{"model": "image VQ-VAE", "dataset": "crops of objects in photos (Visual Genome)", "train_examples": 61751, "image_size": 48, "crop_scale_min": 0.5, "horizontal_flip": true, "bottleneck": "vq", "downsampling_factor": 8, "encoder_arch": "gmlp", "encoder_norm": "rmsnorm", "encoder_mlp_ratio": 4, "encoder_patch_size": [8, 8], "encoder_conv_stem": false, "encoder_layers": 8, "encoder_width": 512, "loss": "l1", "latent_channels": 16, "decoder_norm": "batchnorm", "decoder_activation": "silu", "decoder_widths": [48, 48, 96, 192], "decoder_blocks_per_level": 1, "decoder_block": "sep", "decoder_attention": false, "decoder_upsampling": "pixel_shuffle", "codebook_size": 256, "residual_init": "none", "optimizer": "soap", "beta2": 0.99, "lr": 0.0012, "beta1": 0.95, "shampoo_beta": 0.95, "eps": 1e-08, "precondition_frequency": 50, "max_precond_dim": 1024, "one_sided": false, "adamw_lr_other_params": 0.00078, "steps": 14500, "batch_size": 256, "epochs": 60.1, "lr_schedule": "cosine", "final_lr_fraction": 0.01, "warmup_steps": 720, "weight_decay": 0.1, "adamw_weight_decay_other_params": 0.05}
Rows from block 0 of the decoder, named by matrix and row number. Rows with one number belong to one channel. Each number is 128 + 24 x the weight over the matrix's rms, rounded and kept within 0 to 255. All counts start at 0. Numbers have three digits each.
# convs1: first pointwise conv (decoder.mid.0.convs.1.weight, 192x192x1x1), inputs 0-95
# convs3: second pointwise conv (decoder.mid.0.convs.3.weight, 192x192x1x1, transposed), outputs 0-95
convs1.82:130104151147138138119096138104099115122159127134149125122117134142093149136127134125120087126084137117129137101122126115115087142108137156153107136144106098093137121148123150137105119115162186138115173131131112137094146148148091154140123110152145103129123142137163147140096139155175130139
convs1.83:115124125130156166137114124158146154108117106143139120123144127171129130135115176146117107134115155157123100102169122127159108135142093132130156115110141151103116132165127124108129109123133154138129194144141149129139127114110086109110125131103151165164136152106119114130141111137151104124
convs1.84:080159124109168202114104153128128109121151131134149139139139100108118147136130149149113146161158106145131126124109181152085113133100198146114160100119125119099109129096109117140158106138156153130157130085118142148151099138107112115107161139154119124082161115106145174135088108087148168124
convs1.85:149101130136171107161123073119135121166126114118108091119109141138151099136148073134123109140104124173160139137133120128143096119091109110094120113115175171156165100196135117090161118120140104102093130117137100114148133111107138101155139082101130103139106145096116101160124129120154126117
convs1.86:123103117116078159125084133082130121142114103149138107142158128157120101105111107136159115138147140106111114156131119131103083158135097126144107186140134150074134104143141124111116125175129087147151104092131136131147141123148118140137114082161109138123149097139113132119179112077139152103
convs1.87:137124165102155119104124093129142149127166124147144144128122132125120124112091100094151150146121141186144122127116085107150110127084089131113152123171128105163105103131145145138112132094145144107144154148133139162089116127129107109109078099147115095145132152100160110126146147117155118162
convs1.88:139154109148100145124110110112146114120134122121102117142107144147107098119140156122139135126115118112128115128163149125136149127129124112155125132111135128114136137122112069138163101121082139131147085121160122107112119096153154120121113087109174104118153126124120112105137153135144152126
convs1.89:149126122132170114155097199071146125155109129108125100104149122163127098138108106165114100094144150104119122192150080131115150142099131141121162107120118155144155114112124148112121136116091117082131041167104125143131144135198161095117133145123122128140101152117145157103078098091132076130
convs1.90:158127158097097172147123122118142104126124140148101133157135135111112135096103138152121126129136101136157114124077130104164105137113131130123119117139123086154141132122179151108126162144106110123149112133116145116171157113139092136125141135114162146124163123152108118103121125127139140122
convs1.91:147110075122175119131141139130122138106140148122103127115163134122113145106132160122168121172121140146151086162127062100141144140136059171165132140174083117134109102160152129104106116101122038178116151144141103182143147114120121129136133115112153128127103115126161161140133105110149126137
convs1.92:118122090161128125129142131054117127152152159178188128138097106112131103166159133125136126151135103138148109150104099137122126145108077159163140144119061108104171145098117131133143115174155153125122126133121089142193163120119129110142143109138096152114109122143129100057120109131145140100
convs1.93:117137167146135147157134169126121127095141125106125154130107087153098140137103129129101110142116099125115156100085143130134096166116127118150103103126143091143167133126136132122091139093128187114196109114154118130132097157146136128131137110134113163097151158171126056137175094146139107112
convs1.94:163116126111119126152120125143119117163132089119117108126132114148136128152099154147131146152113133180140102074114106122141139108115152121139146125124160078158180122108128119114129126155131121125130154101130164125101155154114152125112151178155197072126151107124095131166113153135146154144
convs1.95:135119133109125120139114097121163102126131144136120117126134137126090105131096147162091101139153151120144133130121106131172131158129103115159107141125160170138116156146109105126136165110172122131144088144119132162145121105152096149128135124073154152118123145123162130110095139119100137144
convs1.96:132142111150114148110116119119135116140121126130143167115136098150132151125147135119168157157081127134110122105123117138127124123128124131086124142147093136109155135169151149142157127168099125154171128184110095094131121100088131135145117134119108102130135160127121100156106145117171112135
convs1.97:118126104105130128111124118129115083142130150144129117142088149087116129119149100122140131145158127138103131122124088140079129138119176117121124094117158091096126124123146106132138113107132123126125170130117141156075146107152152113135160137146150107074163135132166128120112137129167111172
convs1.98:132097135120136096161154111173114120142107174108167143109092132109112175141179111141144142108135125162145117111116124091143080085114167116173150113115103094160147095089139071150121168181137102123151133159096187143168154161133139071160130169110131108110124121181117115124136108147113114138
convs1.99:131154134149102151130150117099128113163131124174121136096113146164135145155128150115095126116135136137135139118132164137140134121127107135107141133149123140137108134157098076121120143141154186102138153139139166122156192140089122117125090142111121161138119107116129103141160081124138152140
convs1.100:135135134113092108118114143099136137104122156140119136147106134137098122165141121136140107118112133103133132135132149112168145107158101137163107156135133115118125145153125137138111128090116157120141090127136127171112140104123134142150163124145105103097128127119090149119107120145186127116
convs1.101:136121144127088127076148168081195130123095115117086127132097106136098139127153097150125132150094109126081138132146087121114166120122107134097131147093114144123125094121133137106110121132137112119106142088143111139127101108079147127130130089086101119155123097093093145123115134133102162119
convs1.102:101138103169122157098102099114133095123118119113137119100128095143159087101146092139105138140134144124135096104152143122132136093156124143086173153115179093133135093074111187121136126104135154130174152162137163141101134126086129138158144109149104089113130095110070148117124123119155134154
convs1.103:143157188110111123139152152189125155154147139110157113080136130115149133132125149126122139169117160156100134128167125212134145128124054127154117101099105144119147129107094144106116152042110130107129155099114116154100147119102133131107128131098155095169133152103171135160135115137092121129
convs1.104:133146117112154136130148100154122076159125094139127114108119142121144132167105143130165105105165139084127121103096158127113159083116131122141118148090148098149126128133139095146127138089141116114106154107149139181152133113086113118094135128097171102145163122134135135120133126123132145161
convs1.105:123124118156127150114102135106133133093139180133109131116158088147097084167085097150128096128141107107130101125127095145114158129133094163110135121171096138105087130149140145100128071087167156114145126136172115172148134098124160099153128106100082171117138082123097133117134135129152110110
convs1.106:092121120145091134167132117160138142108145177135076134144134120091128131124142111114125141156138118142160138140154098154093121100112142140130140103140128151144103162044122097127125150105146084141167115097151105133146134121095116097120120123098117131123111157146114155137136136191151149146
convs1.107:129139114150169102148166144143151123089134106109135131157121081123163124127169049100134115126147121136100129093126106127085137136158136100139124112076141148105136151138109116152112119157104132130115153119131127157114132117121150146185123138136118123114116121077138146157201117104086067105
convs1.108:123108134138082131130148142107126059177156194115125160161117121124102129134109069131115122164145141087120114149130130107096159142132102161082112134114128163138096113084130131124162117131126145120085152158119116170103110109122063137145126130087105129108195143207145130109160163116121125142
convs1.109:105148132113090112158148122057183135096096160137137122115142122138113098102128114112130130117119137168124162103164129119137085135123080111105122163134100113124118136144112170057143112136192103119173099133105123152115139131146119118134112100138121125146134146097115134103156105100079127183
convs1.110:103138129120163137128098160116141120226103124132116122179112117112149134167135102125131111110138155128184166108138115118135113136127128128125121153115122134108076122134122129128146151117115149137114129105138133137101104117153120107115105130127142166116112151106144130138148103116111139098
convs1.111:107132106076091142144082124147118138157143108146128121131092106119156092120127141129155149101126103125114158132145165145118119140099179136156165158120131096089139111103135129176139095137129109100112138117167154123153139122111116144111157117140105123132116120140096142146148161104107111130
convs1.112:123120121136098146142117101133131129156114145157125161111091149107186127097109155156136097081104117117120107151149029110104131124129143135084143143159107118183111142084158134126124129069083148099128131113112112100079126154124079152139101137136111098138131101114120103152141165128112148122
convs1.113:126118128169111162092092111114151140129094127112130138116140108122151103155155111104131131131154121070096136134084106184089127144184129098122116104132152104112088107109127134138138139111126165105138083160133099177187125126149123157145094128090134123108160145119110123115137114158114119135
convs1.114:097130090131130116161092142113142109112151103111131134107104114092108127091140129149133096158142160069120111159109066135137106134140165102144145095126121139119186130130133161090114190129110094131141097145119107123178164154116105128094127143128123100125161137117105096121151113147146130200
convs1.115:137089109103136118149138110162166156078139168119147118196109129079144095132151125140154169133131137100111132142116114138151121097154128171147131129100160178102132085117130165122099140149135159140121090102085125135139101121138092116149169092153126122125113137133138147132085145181085105124
convs1.116:094160105125153099106158150148153138111100123145142112146154151127148131130145106143140111116120150108099158142151154145089132097160110077113137151153122093148163145130142098185133058144129093105149117118124131178115125136150117112146106114108116111145142129132152088176143119135135133167
convs1.117:136137122117143158117127183109137104126133129125139103119151116170131109122112102147132135164138131100119102150130085123141130139125117144082157129138171111175122115135086103080144098118173163153096150137108101156135124118117134115134153123163138147135140107154157128149119153113170124136
convs1.118:176122074160121140080089133168178133104131139115183136138161127135105103126148120110095122141114116144140104069114069125113163139140156142155134085137093149107099127154143139130138140128137117146090147113114121151117152137135144133150168136077141080155129119096166095182120128119100137180
convs1.119:155090089114077134146135139148145128095138174095094114103128091139117139172131115130156123125114122133155105093153098159123170134138094158122144169156128100097066131134141111116120150140127103139137123147128100116126113139102136113150124134135146154136136125115138100132137178123129115121
convs1.120:147127094164100167109106136105145118118126085114116149098148130132140159140119128122175153131120108115147134142136154146117148101120156139111139160098127101122148120138134124116106104086151128160146115155125093113115143149114089150130114146146124113137108142125111113147159123107129159135
convs1.121:111158102122080093133116126092138123122118153108132151173156078120148106116139112099106072114141143136106144172152144113134149137113142140131099146144091118124136132107098116148138120153133100102132106095162107114176124091143118166163164114154122132104154095126130129118142153150123124112
convs1.122:144149169131128181093091124146136123129112103135136128147127146119105116077177112125125101141129136107125128093119184104127117153128139095166087125128085130142145153104146106121141145088187129142112132140162102100156139103114123123148142126146113100161138140105148150105121142129140149147
convs1.123:130096145118155124126155150123121101141123122120108108111139162128172118097132104122144183106135098147093126185128133116132172098133117129124132127135121139118105142120166147152094112084109096154146102142132173163139124083156086142136108132134221131090143132144117138163147075109114104186
convs1.124:126104147081128162129122151129104116107154104149137158154099171174117124105154160081148145128128136129133126133142162119135149106144117145176103116133146086127130157116131131099145161156149144124102116134152134134067156123156107125123069117155139076127173157145117121133103092102125147166
convs1.125:111116126164098160084131139155111107131165114115140137124133128127130160142136136149154155137145135135153101152081137126133126147124067103140119177129153096092080083144131117134115091182137107111114103148118123134165076133083130148126179146100131150127124115130081131127110130147120114098
convs1.126:119147134165170108118149113135118145103123165121124140129131101123154149155122114140165138146110146130095106175133114122137130170114137119114134075120114106096104107112134151110162114156136139117159138098108148165131127120141117148135152145167114150112138131153184153102155092081106073155
convs1.127:127109162147126147121123134114142115112092144142100133160132114155151123114115104148164146122196095095124135155209116137113123070149132225106135186121115149134167148154120185136135053101103148145061144106101098115070143066136138165182144122168126125073135122130150131103159194161132122122
convs1.128:146108122156127118156175142115143135127133147145109128162140156118138134070144118124157137116145121163121154113130165102075144151140130142101145136099136136075081131128126167148116143147110132092114113197159129136109168142129126118128115137111070143073133086101120115132159152130079136149
convs1.129:154116084137165152137138121081113132142153134133129143132109158109142139100111142106162157122110125122161138126123111109144092091173127101140123113091140076161130145103082166119147140150154134148121113114091063132134139170106125099123097120102144088153140119085170140121136113144126160127
convs1.130:145097120151173147133167127137111152151148102124116149158102138060122162136108199110167124138122123104178129126129144147098159132106136140127118100136149154140133122160153093114121113143125151128104179118105119141120156121154138115139152121125111113134140100160175113152127151129169115131
convs1.131:106106118132129133134132118156143192138136160185097111095169096100103140154090110156155150134109114126125127135126111166188126141137096152143097104157072132138131142155123130094139067132116127127148143130125079137136162126109167136136152111072136106117108174128119121165146099108091124132
convs1.132:122136148078091119107150106129149115131132123124160133108131109121102114168151148096141125143142130075128119121144108112124164157120126129138088114162107133135121152114134136146174150145156107167194096109112094106181132149120069113122155106125153121145138139153118115151097111117138148146
convs1.133:128179089112111113123144118123134129149099059133130154121109134164112113109132132119127075168093128123123077130143099147171133100132176166125148158139150127141122137118124132154169102188144102130124162232182116107102165128091111142117132118093053162129138131127217123118126168120061090133
convs1.134:126158098124051103097163114157096140113102117132158147150150128135094153137178141090134135166143156123101112117117123139127162164128087171125102113163082103168129102157126145139151089166130168108126141103153092136154128133116094148145107148089128146135113170103094123126103120114160126132
convs1.135:100115130134165175134149112126153148091162180140137147116127152148133132109120135116141161124114108136113089119157112148128105135147134161115126115134102141132127109098145143140116150136113140099164135168086112109169099138129158104114118135147109100146119130155104140134098171108154137128
convs1.136:124105134096117117130131167123138091124165158112149112121118160142127109139086134111118152130151157151082121127126198143107146132140144141107121146105124143119146099161095168148100151128124111108154108139092108143161159099110106103126124140122150079138134098127182148147121097127105169129
convs1.137:096082114156124128117140091150127108119191119102158161126126130118166091115117137140139163119133147072127145077123085173165138152131095118124153155122130160134092096171125095112149148147163129118141100113061151133150134163173119104120167134117160108130157149112131162138071113156103118153
convs1.138:124126127150203124170146110114108094164114116090198130126117155154164113116140093170132123143119099134158131091161096153149113113102127105119103148124129151131160158141155160094158150111145136093069156125170098145109113159140104110118097092124117149094101143136117130118116135144157117146
convs1.139:108136117116131171154139161156139088126143090130112110182109148123088120111110114089118106139119147111174109128101135127149128124111150162155112100154138149100114121115135135162092158052156116121137144109124150121121127147122125131107101124138142152194107149133125108072094131148102137126
convs1.140:123142127078156142109113112107106129132123125127104172132105123107129128126119130115133131145141114110144139070112091073166108132115124101127120132138083092148123135114097135100141132149108151119115129131102122126116117177119163091102118157157120156127155176114104146114109145147075146150
convs1.141:142136071116152109160123116115102128101113141137112133146117148115088103113121103096095117104167112094119128128129093092122142135139159098151159109130135138163153126105115146143138112085115155129126137150149110109096105125126138078109096103141133109056126120150157140127154155147198134163
convs1.142:134187112139153128142159178159160134081164179153131133126118153105136151128129131149110114139108146135139114108136061133126109126137123146121097122141083153155167128174124129123121137129127096091097180138129105094120083128136143153119138162116140130135130115109145131137088141120088148128
convs1.143:121084118109140124118116149109104133071121089118143121075157126158146128125125088140157112100126115138085113131118126171098110118133153178125100163093079105146112131103112137111166106103106151149134134175132098136161173128137081136123144113123108154164118129136090106124163112102135076112
convs1.144:138127147145087096160145087177150128192183102112091109094144132139124201128105088132114128131139134130148159120109141120122104102113119123125158132141135153118186160170155099117144131120145160148161131163165078107094162112147122101125141120110142117133136130118132088113112130140146154113
convs1.145:108110157107104150139112097112138145141101156175110124094127100124166119150195108162146110119144140151119153079101116139165070109134126121085105149105107146153145114092105143109092148115153134118158124146139130102129120164116152112115161130125162080121112103150185096108140129128091124125
convs1.146:131150134177140133141150117120125099109111133136146134102126098127152165152163114146155161158146124098137093155178125125098109123140122128128109108108127097139140110137115113120135137155157159128084101137104091117103139109116126110165112126096090086119128133130116131084104133116111132132
convs1.147:133155141093124102147134137111118107112124087109160141136114113134124120176123152166115117125128149162155102156150156141145141130124160157156154110117115160123151120156111064129103137080103136137094143121113141143173120135135108127134132158126152143122149140120123143127115147110134096111
convs3.82:083136144137144119110176129122135147108132140107090111112154149142105097156067166123128141129163149131162104127130106112150127096139132144144135134131100062134137101147160104114106143113101130152114114143105140149151118125122122110135078091122153155077121116123150149143086117120094147141
convs3.83:140144099158127126136088115125105140165150124131153131142112112112169125111107120099160119116155125140147105092106137146131144145134120117129110152136123105108114122088119115107116114131159159151128171143139158130149099158132132172147147150150110159135148144124165099153139132137144144113
convs3.84:109167116142119114116114092113132117098095126119126096165130183118138116112117147151125113126085102145138110122176124189142180147181138146126099113108089143156130104125176111146124116152129091157139128124152133067132167148099155089146065112066128108154130133097126101138115123127153113122
convs3.85:078115172121113108129140153156100022153119127158138128116112165101127141144114140112103152113149123109129103099135131131122149082170088147101136132134123127106113128141116173133137147096126156150120141123132109151166127103121164103141147088115152104160116130109137116081126138127114137141
convs3.86:098124116149144140119115168102165146136133126130127156126098087091120103098121095127123089128133119125108147107130117120108126167115104141128125179157128138168134157096106154116126104117112105100120118096148153138107135179167105104135112145111131166111147150140127130148136124135132082150
convs3.87:118114105124134136068139095112101131142131102126133148127126154111104134134153106105136177090143141137096125157139114153125164100133181126120092090155137112130141134136152127135139140162139142145054117134116171119104103143165160142140157098129125118130136134133123111120148120107084154144
convs3.88:128112121147140129101087092141142119111123138132079136130123161125093089148145112181179091140134098117120145110129091135147140105113157135122145148136139144110130147066091126105132118150101099109136153160126150108102164147134141117136127110149129151142103147130123176187169163171121139148
convs3.89:117153093140131152113159160092123111109144140114073124113112136118147108137133124101103140111173107135152154112109119103133142114148124068119111123083151087146120124131141121102128165156135108115129127165147114130101109149139099094099129131079142144113093102145114095131148159084134187127
convs3.90:095116125118132093115151135184093123132136135085154165132134150116098109119114132140114185103146126148192152123117096109133116160136129170106101129140141116125124119127104128176101165092160129117143149158145104135154099116139106127136133138130120141111160153111134160101143108111120110151
convs3.91:142172149117109170097109077126162130095151140114158123138129107109142122109115139106128149117106155132147135184152152125101177108126116094114158113132104151108144151115091141110164164122127125104126160151116134113145122098175120126123112089115122172104124139170115073111111114102108120100
convs3.92:109154145146111163116121149149130110148119124145173141135114189149124081090083143171103100106123053131150140110113122123111175112112127125156088161137121107107137153142117100141070127095127113105100103161135139126148127129090144119111119148165117144115156144120119144111118114098191132104
convs3.93:160147130142150158134126146115104120118149112109145113140118115120137166139145148114119160083147106135167165133132150131108132104130130090137109130103098114160156162145182145114092118072127139072115166140134124143126184120127104123127161085126118103137103145155115129130139122134111106096
convs3.94:129172149175134106119096147118105104167126118155154191146180071152131128114203126123112143160113149080157104125084076170132084134173177149137148114150099136141146155170189087167125120090123149104143148137126134157115109124142089122147121145089129173166134145144105153132135120139079141136
convs3.95:125115143162116126117097127110125118127129137123089151103157135159112147117138141154123094128085118139117160100166161124095092163127107128170135115146138169121094138110152145139100100134118105120122120106102131107068063116075114112129161112108100138173169115145182155121132128115121119088
convs3.96:153163157129105139133090107119137131133151097136098121135101104082089160123122096177161144130148154154169142070109124126100109129150080090119160114125140145123069121132129128140106091146100149138132123149148116104151095116124098178139125111095130121069136124107119158135122174131139104116
convs3.97:122137124099100166180119133185124121089190099133132100112153148148112169131141111160165132116113159164171099155104121154124120135107132145114157153111117123149101114117149127155118121102110123160117144062097135105097145126121160135120123158114149168120110135124112094163103130127126127123
convs3.98:145125081150130130105104106158188131176100130127140147102131135127101170124144130062124121131110086135084145142143111104135139091116152134110153127131140142122143140141118146119125082171101145095121101119109149134120128155178132123123159086130127146145133117121102131094147139115146124111
convs3.99:075107133143131158154111159154115125156137141142145096112137145144130154120181072129162146145139134139121111111129090100120132137148148141089115096138099128147122098120124134141136097143149142090123099069124106138151139147099113123121119107115096131092135100167124161092112101110143129106
convs3.100:138101136122135095122128132127140114131116080147127119132101105149139114155121094150151117144094131113163090114103130110161118160147114142137103156126145126137150115151145102129125133111109104121142112121111125085123125118109109097096125154103120157122091141117128101123097126138158133083
convs3.101:087146189111125125104162109142116099107166144069185137142113164131155127132140127112074167163183123155108121102131136113116130115106160078147126136167135080081124122116157134133118151109159110124090147141133147156114136123122111103091163111114161151125115096170116161128109148124093064142
convs3.102:127127103122098157121135152122136116091134123115121114156144091173130166123149119119137161114146142122111092131116134117131103141108143120133134138123152131157116132146114147121138128154139116135145128121140118163140170127122121117131135106125108105119122133152135122109152103104142106140
convs3.103:141184140130147152128108123115129133158161117092107169143104201111158149132147163138120120145112118084164174107142132124130145092127126129131144107130154164115109114182158103114137126144161109110071151181115133117152163174105117121076120110100129081154127145116113151131122139152123166132
convs3.104:148122115138127147100095105125115144120131143119144152225166180134178122140088129164105138118147125138098094113138113150166110140116108117165118062144115146082080158065122114081178136106146080109051166086100171153091113111103153145106148125108133136113153192102125112095145132096115182109
convs3.105:183092144148125114127136094128149086102121135143129105119148116129160135152124168164142100130103137124144121163107150129164088094126118130086158124199147115091127166065100124104121099153141127108119116120092126171108092158180127152117130102119146136143131119142109091118141128105171079134
convs3.106:140100121154106134134109176151084117141105127140170154083092116147151125105129136142127141156137087107165119135140086137095118164137114138119096117139144132158144151149083120119135158101091138114127147134118152136157147094178121138112143159148148111153128121111113145158108139132107164116
convs3.107:091158111073073138118075127130133133086150131116099112141147165116086104079152056104150115152135094128123116148145150149151149172160108109157125102100131133112117137146139100114163107163162115128144098159132094172178145112140124164133140159086105122092108135102137162119111099118115110166
convs3.108:118111109142126104173136149135158121118078103105108070119175134133131166106125114120146108133155132134151137078132128159143135143131134104099142130095126137156159153164117141125155110124187144151122166117122130172115132118094129100183139120075153141101083090098149104127092139114121120155
convs3.109:131133128099132109131139124109182125062119160063105093122160135088126170076158142134139116110113145150090101136107154093144096150138065127165113128156111166100098083149120155165139145119087124109082147146135133170131133121184127158151120112163125091112169101096120156137123136099133146168
convs3.110:125108142122087161114114142104140100174127143101125105161100114118103144146127136122127136117145152101146138129126122131121120088118131105129147103108164098137079141149094123123170149090134116135135141128120104123118147134125142129135081098120114112115100121126100130156132128101129162095
convs3.111:147105143140120113143132129126128122153125143105115089098089077148119129151104166121124133171124136126148123115099127141073123110182168096113120122114167087114175125098071180128110121126105136140155095097126135134122154144141152173139117098131145132073123148126105112169116135150138132126
convs3.112:126140122157135125134131149136155168170113151133115091159095172116135093084129139144083148162141134164141100110126132172100118182145148129088111093127115130131120122138128129132152132143096126154103115121180137135149134097105139114098163139112134109130110134089123141182121156134131170118
convs3.113:090170135141130158081105132126130161110092134167138132105118215088135103105107126132145144195161071160137092111074085084105118131194131131155083101135119138089214122107113114169111091150116114154129122145144102170192168127084170119127125150133145101159081111086141143116109161133130100147
convs3.114:136141151150166115130122120126176138134151127099128121182125107119098109123144150189108113118109120109120124133135132121113126142136122132117145143098117128142123117150101129141133089117137125175135183155147089148097173123119149164115088118148122077095177114130133107154112137119132132141
convs3.115:151152129147146171098124134112100107168129100147169081150149162131114099106147171154146122143101127110133109119124140095124110139108150182123138122133158161134114103184133150107129128142123097119098084165142094121125121145111114139163106110103080115140143149111110087103109139104134125099
convs3.116:088171172097161100146116119097137132168131127128107165131103160121151125121131125123123105143095112096121141086093141118173122133144173154094168064119131132179094076109120116160112144115075150102141141133165135127095122127179103137143172145118168127100106104117167172093132143189124107101
convs3.117:140136149151119141115134074096096085123136119090084119087131173124120107119126148132088101112112117135168113081169097113166150143100112124148163138068155083108126133125129119139052100118083151151138093110126095099055107124129140140133134130100138127104096129145146172121105089145148135121
convs3.118:125157150161136065125141114117133079122136143128108108162085155111130118167156119165128102140140154182121151206091146127149137124105120137150117152076110159108135142114137125135122151102129144121162148149134136141140137179116106149135142158136126097108127106132138151145123114129149181169
convs3.119:087106131128166174117099132120137124159102120153124142078120141137138109156143122148102125123143086138152134113094152133100161155150097144146098109142126139152105114126081115097116139112113122129154122121142158152142116100115144129106101145134144127172129099141094107099161134119156187120
convs3.120:137140083097168122112137159158134108135141143124114102132156129100098162064130135095130119122133145162106144121081172122160104109133139166144122108135107095094140123164127169103116149145115148148122112138125152089126126167095138144146170142165136125105182159158101089080111106088131128145
convs3.121:115110106143108119122120104149109164110143095123156130091142086088138127118101105106111111151153117106140130141136130136125097117254116139134115160108135121159144147082106118103078105165174134117123123115100135124103112136122116138157106099156180131120141115124088131128149130110140173120
convs3.122:122128129142146125131152113116096079145120113151133130142128107116115129138126152099130106173075135139152108101158138128184101147123110117158165105135153110118150114114196122143142124106085127112147128093144139143110122099160123132127093117119136150141116134119158110154113109136149103128
convs3.123:130096121168097073162158084154140125126101105141108118132147139117125152160139125116144128126116058110095131133140133112139096096160102086160136137121112129129126118099133126107144103190124117097115120108144127117130153153130106165123180119142121113149138128082121138150095161122135101128
convs3.124:127130108155144151138120147199110172121118124084144137118113146108132119143066130104129141114147150102136113139122130183153135123084108095119168134149123121124090103117142139159117150201137102139185121154140146163082082136162142122129124131116144093179129160148114098102135120171158140154
convs3.125:118163148153113143146177108161127158141139100124125123126114097146113098144109125149135098112139176114155122141153118094167124078102125143132154089132090108135112122084117143136141137162108153116132086098141155093119110129138122132134112098137084159144140091124123142147084141113146176159
convs3.126:150126115159127102110167145150138106083099092130137125154132083149080141111146099132135136086135164123102171118141125096163080115072150126153128130119119100140110144128151155132162110148150158114151136102161127159168119155102149177133125141100108132180146146131205107174107158141179142087
convs3.127:136120120116155194117084082096126113133136140107153153117141151101139181125175168079154111113053097101104127127128127150116120172089110102085112125135170131112126135126146099111114132137149100118135149146179114106127149120118125100125113112121114143105123134130111129125142135115129157117
convs3.128:092133110106109131112081107152151114122113094098086173071185122085143145132138126146157114131052074138125103129094155125088113131110184134140141141124095148087155111101152106120114122080154160136140159166149145103150110131086106129138116105133137131136193123139117103130104152127155111127
convs3.129:140097108110128101113098151147117157158132176082121107165081210155133140101127175139153145106118086115102127027142142106139183099089136102137131113125121106114160081112166147121117128126133080158107117140183132077113114112147147134139140146164115113155116094128130177166095139148084135115
convs3.130:128116128111123162163144133121152151095135142125131113129110139139096154097125100133102169140130139119105153124118114127123131143170156170141126095185157167163156159129108133098098126115174112079154115144130117076096115151113120154091159122157132131139144097142104101152111130115152092156
convs3.131:125113143132118141140166066158150091122134148143120154153122195082131115140132090092145127117122130140156111115125145132135150148104121095111123140128109123136136115075129124136088147119126110138150155151132148139149088153187121133135155115113123196103118164121118130139101103133149141114
convs3.132:132159113118125115133121114112093125136115159156128134112156101141124153128151133156156171144122079114120140123174130172110141132125120137121119160115131165134097135133145142109121116124113119101115144125134137150136130130126121092096134109116123102149118117158141171103129086072127121133
convs3.133:149123143146157149088113117112117104103131102126124096098162131128106135189145136135109118164169148136129142143128144110121120121124141135136145133130101134132102160112147153142125140090135167122120103134140101122130125102095135108144092148157146091111107114168121146138151099112099106146
convs3.134:164135146134152141185115126132117135118093096150141132131130150173119131109115129115149159155108111101118139134140105097137147154113125172110162113126091129129118163095128183131133123151113106130135128082130123142113146073090164130153140123149122104152146108095107155134130130137067128100
convs3.135:132104113158143098154139114084125125100118117162105134186127136115156071149086127136127172109161164129152127136134122103145121103142102111143127172118119117109139110116148154095155160078110186110149152153131131114165117158106145102099114081157176138116148140146124135138165091107180167102
convs3.136:154117124140079180134146130123157143144153113105116139129134135168118106122073125119110149123126163136129151121108126143086118104096117097126162157076154121125142137149161145156142119138144127115173143122153125121132143123212097091125129178145137104166152128126139105133140156145147095109
convs3.137:118163198114126130155146122104110140148143110085127132123092143164104144143133134155103199162134157107099117157099119126134105095084133171143113130087110104155142137139104090152123141090156097096110125098179173144157108135118109078099137104117118119104116128135143120124124093134122173153
convs3.138:152145103125104109108163115131109119132113114153122113114165149130151106105109130099127095179163158152118128107148154104159131097168116108082114138095106123110171156117119168141126129160096178136117157161107119131158107148148097152126122128110150177144148128131140116100090145132106134106
convs3.139:099125141149100164067139144160133177126103119133131167107150137135147108129108146158164163120130113124167121184118142158120189124074125079088090142146135140150117108108118135103121135196132110143145158120095134153152120172147086093176124107151093112141055111148138155136135109124064126164
convs3.140:139110106144139141128141088125164099158117124119127131126120130128158129129163149109161102136138097137072155083124115143161133147146151111127144100140112117123171111126086101164121133143157162136157122095170148089121172099193112143120135152103147119130098111127134116130135136142105117132
convs3.141:122158113127116157127119114156073110109106155147153104132144147118114144112135133138099156127150139137129140121133121157120133125142142123172076116091158121090086157142131149173135139145142118126131145126153124126149139107132160084111110113110098134106126168129090113110122144141140135111
convs3.142:138149128138167144090159129138131123124139128116179151165151135117129105151089095140141132170108127118144136133107119121113110116159129145151128163111089099158134129152142080109143116094134161151094130153154126166117109097119135088125167129134166114097119134168122168122117166148102176132
convs3.143:106134117136145145178156135127136154185074135105146168145096131100125169142154136153117095122168106094150081091151155150158120144093146160160135132102102105116127126089105155077174102138097104163124144152116104119072085095077116119163099149091136138141093120110111121164106103128088150134
convs3.144:112159142121105130102150152150126158152128144095127161147179080131107106131148126178130104117131127101119139085135138108107109118104142169086145117098158114124115120136103166134127119134181122125099145117089121189109113112103122113130149117088120127134116118098129123155138155129101147122
convs3.145:132115157144132129112122163123108109110146129107131160147134056106144096136172076162117138089142109087142110131175091152133142128170117152100101115120147129099132124164121110133120145109148111132161167175138125127109170092086114168111165111152101132096095128098121091130133112144131116155
convs3.146:132119100118164125139165140140182105115123164121136099121131129187159116159137125105135079144101123132162130144094117109125131118101124137132123145137196158132106143121113158116170146133133123104101107089120096172122117138095108165122136146114137123133126138108133108097130136152150118091
convs3.147:129108143102153101135139174167099135104123129144132078094153138116145165131117148090086085103101113121099161136129096109119143147170133139098173138121157121159135107106119129088124148141135140101176126116137163121134155124116124117111157118144131134139121113139101123131093186083133118131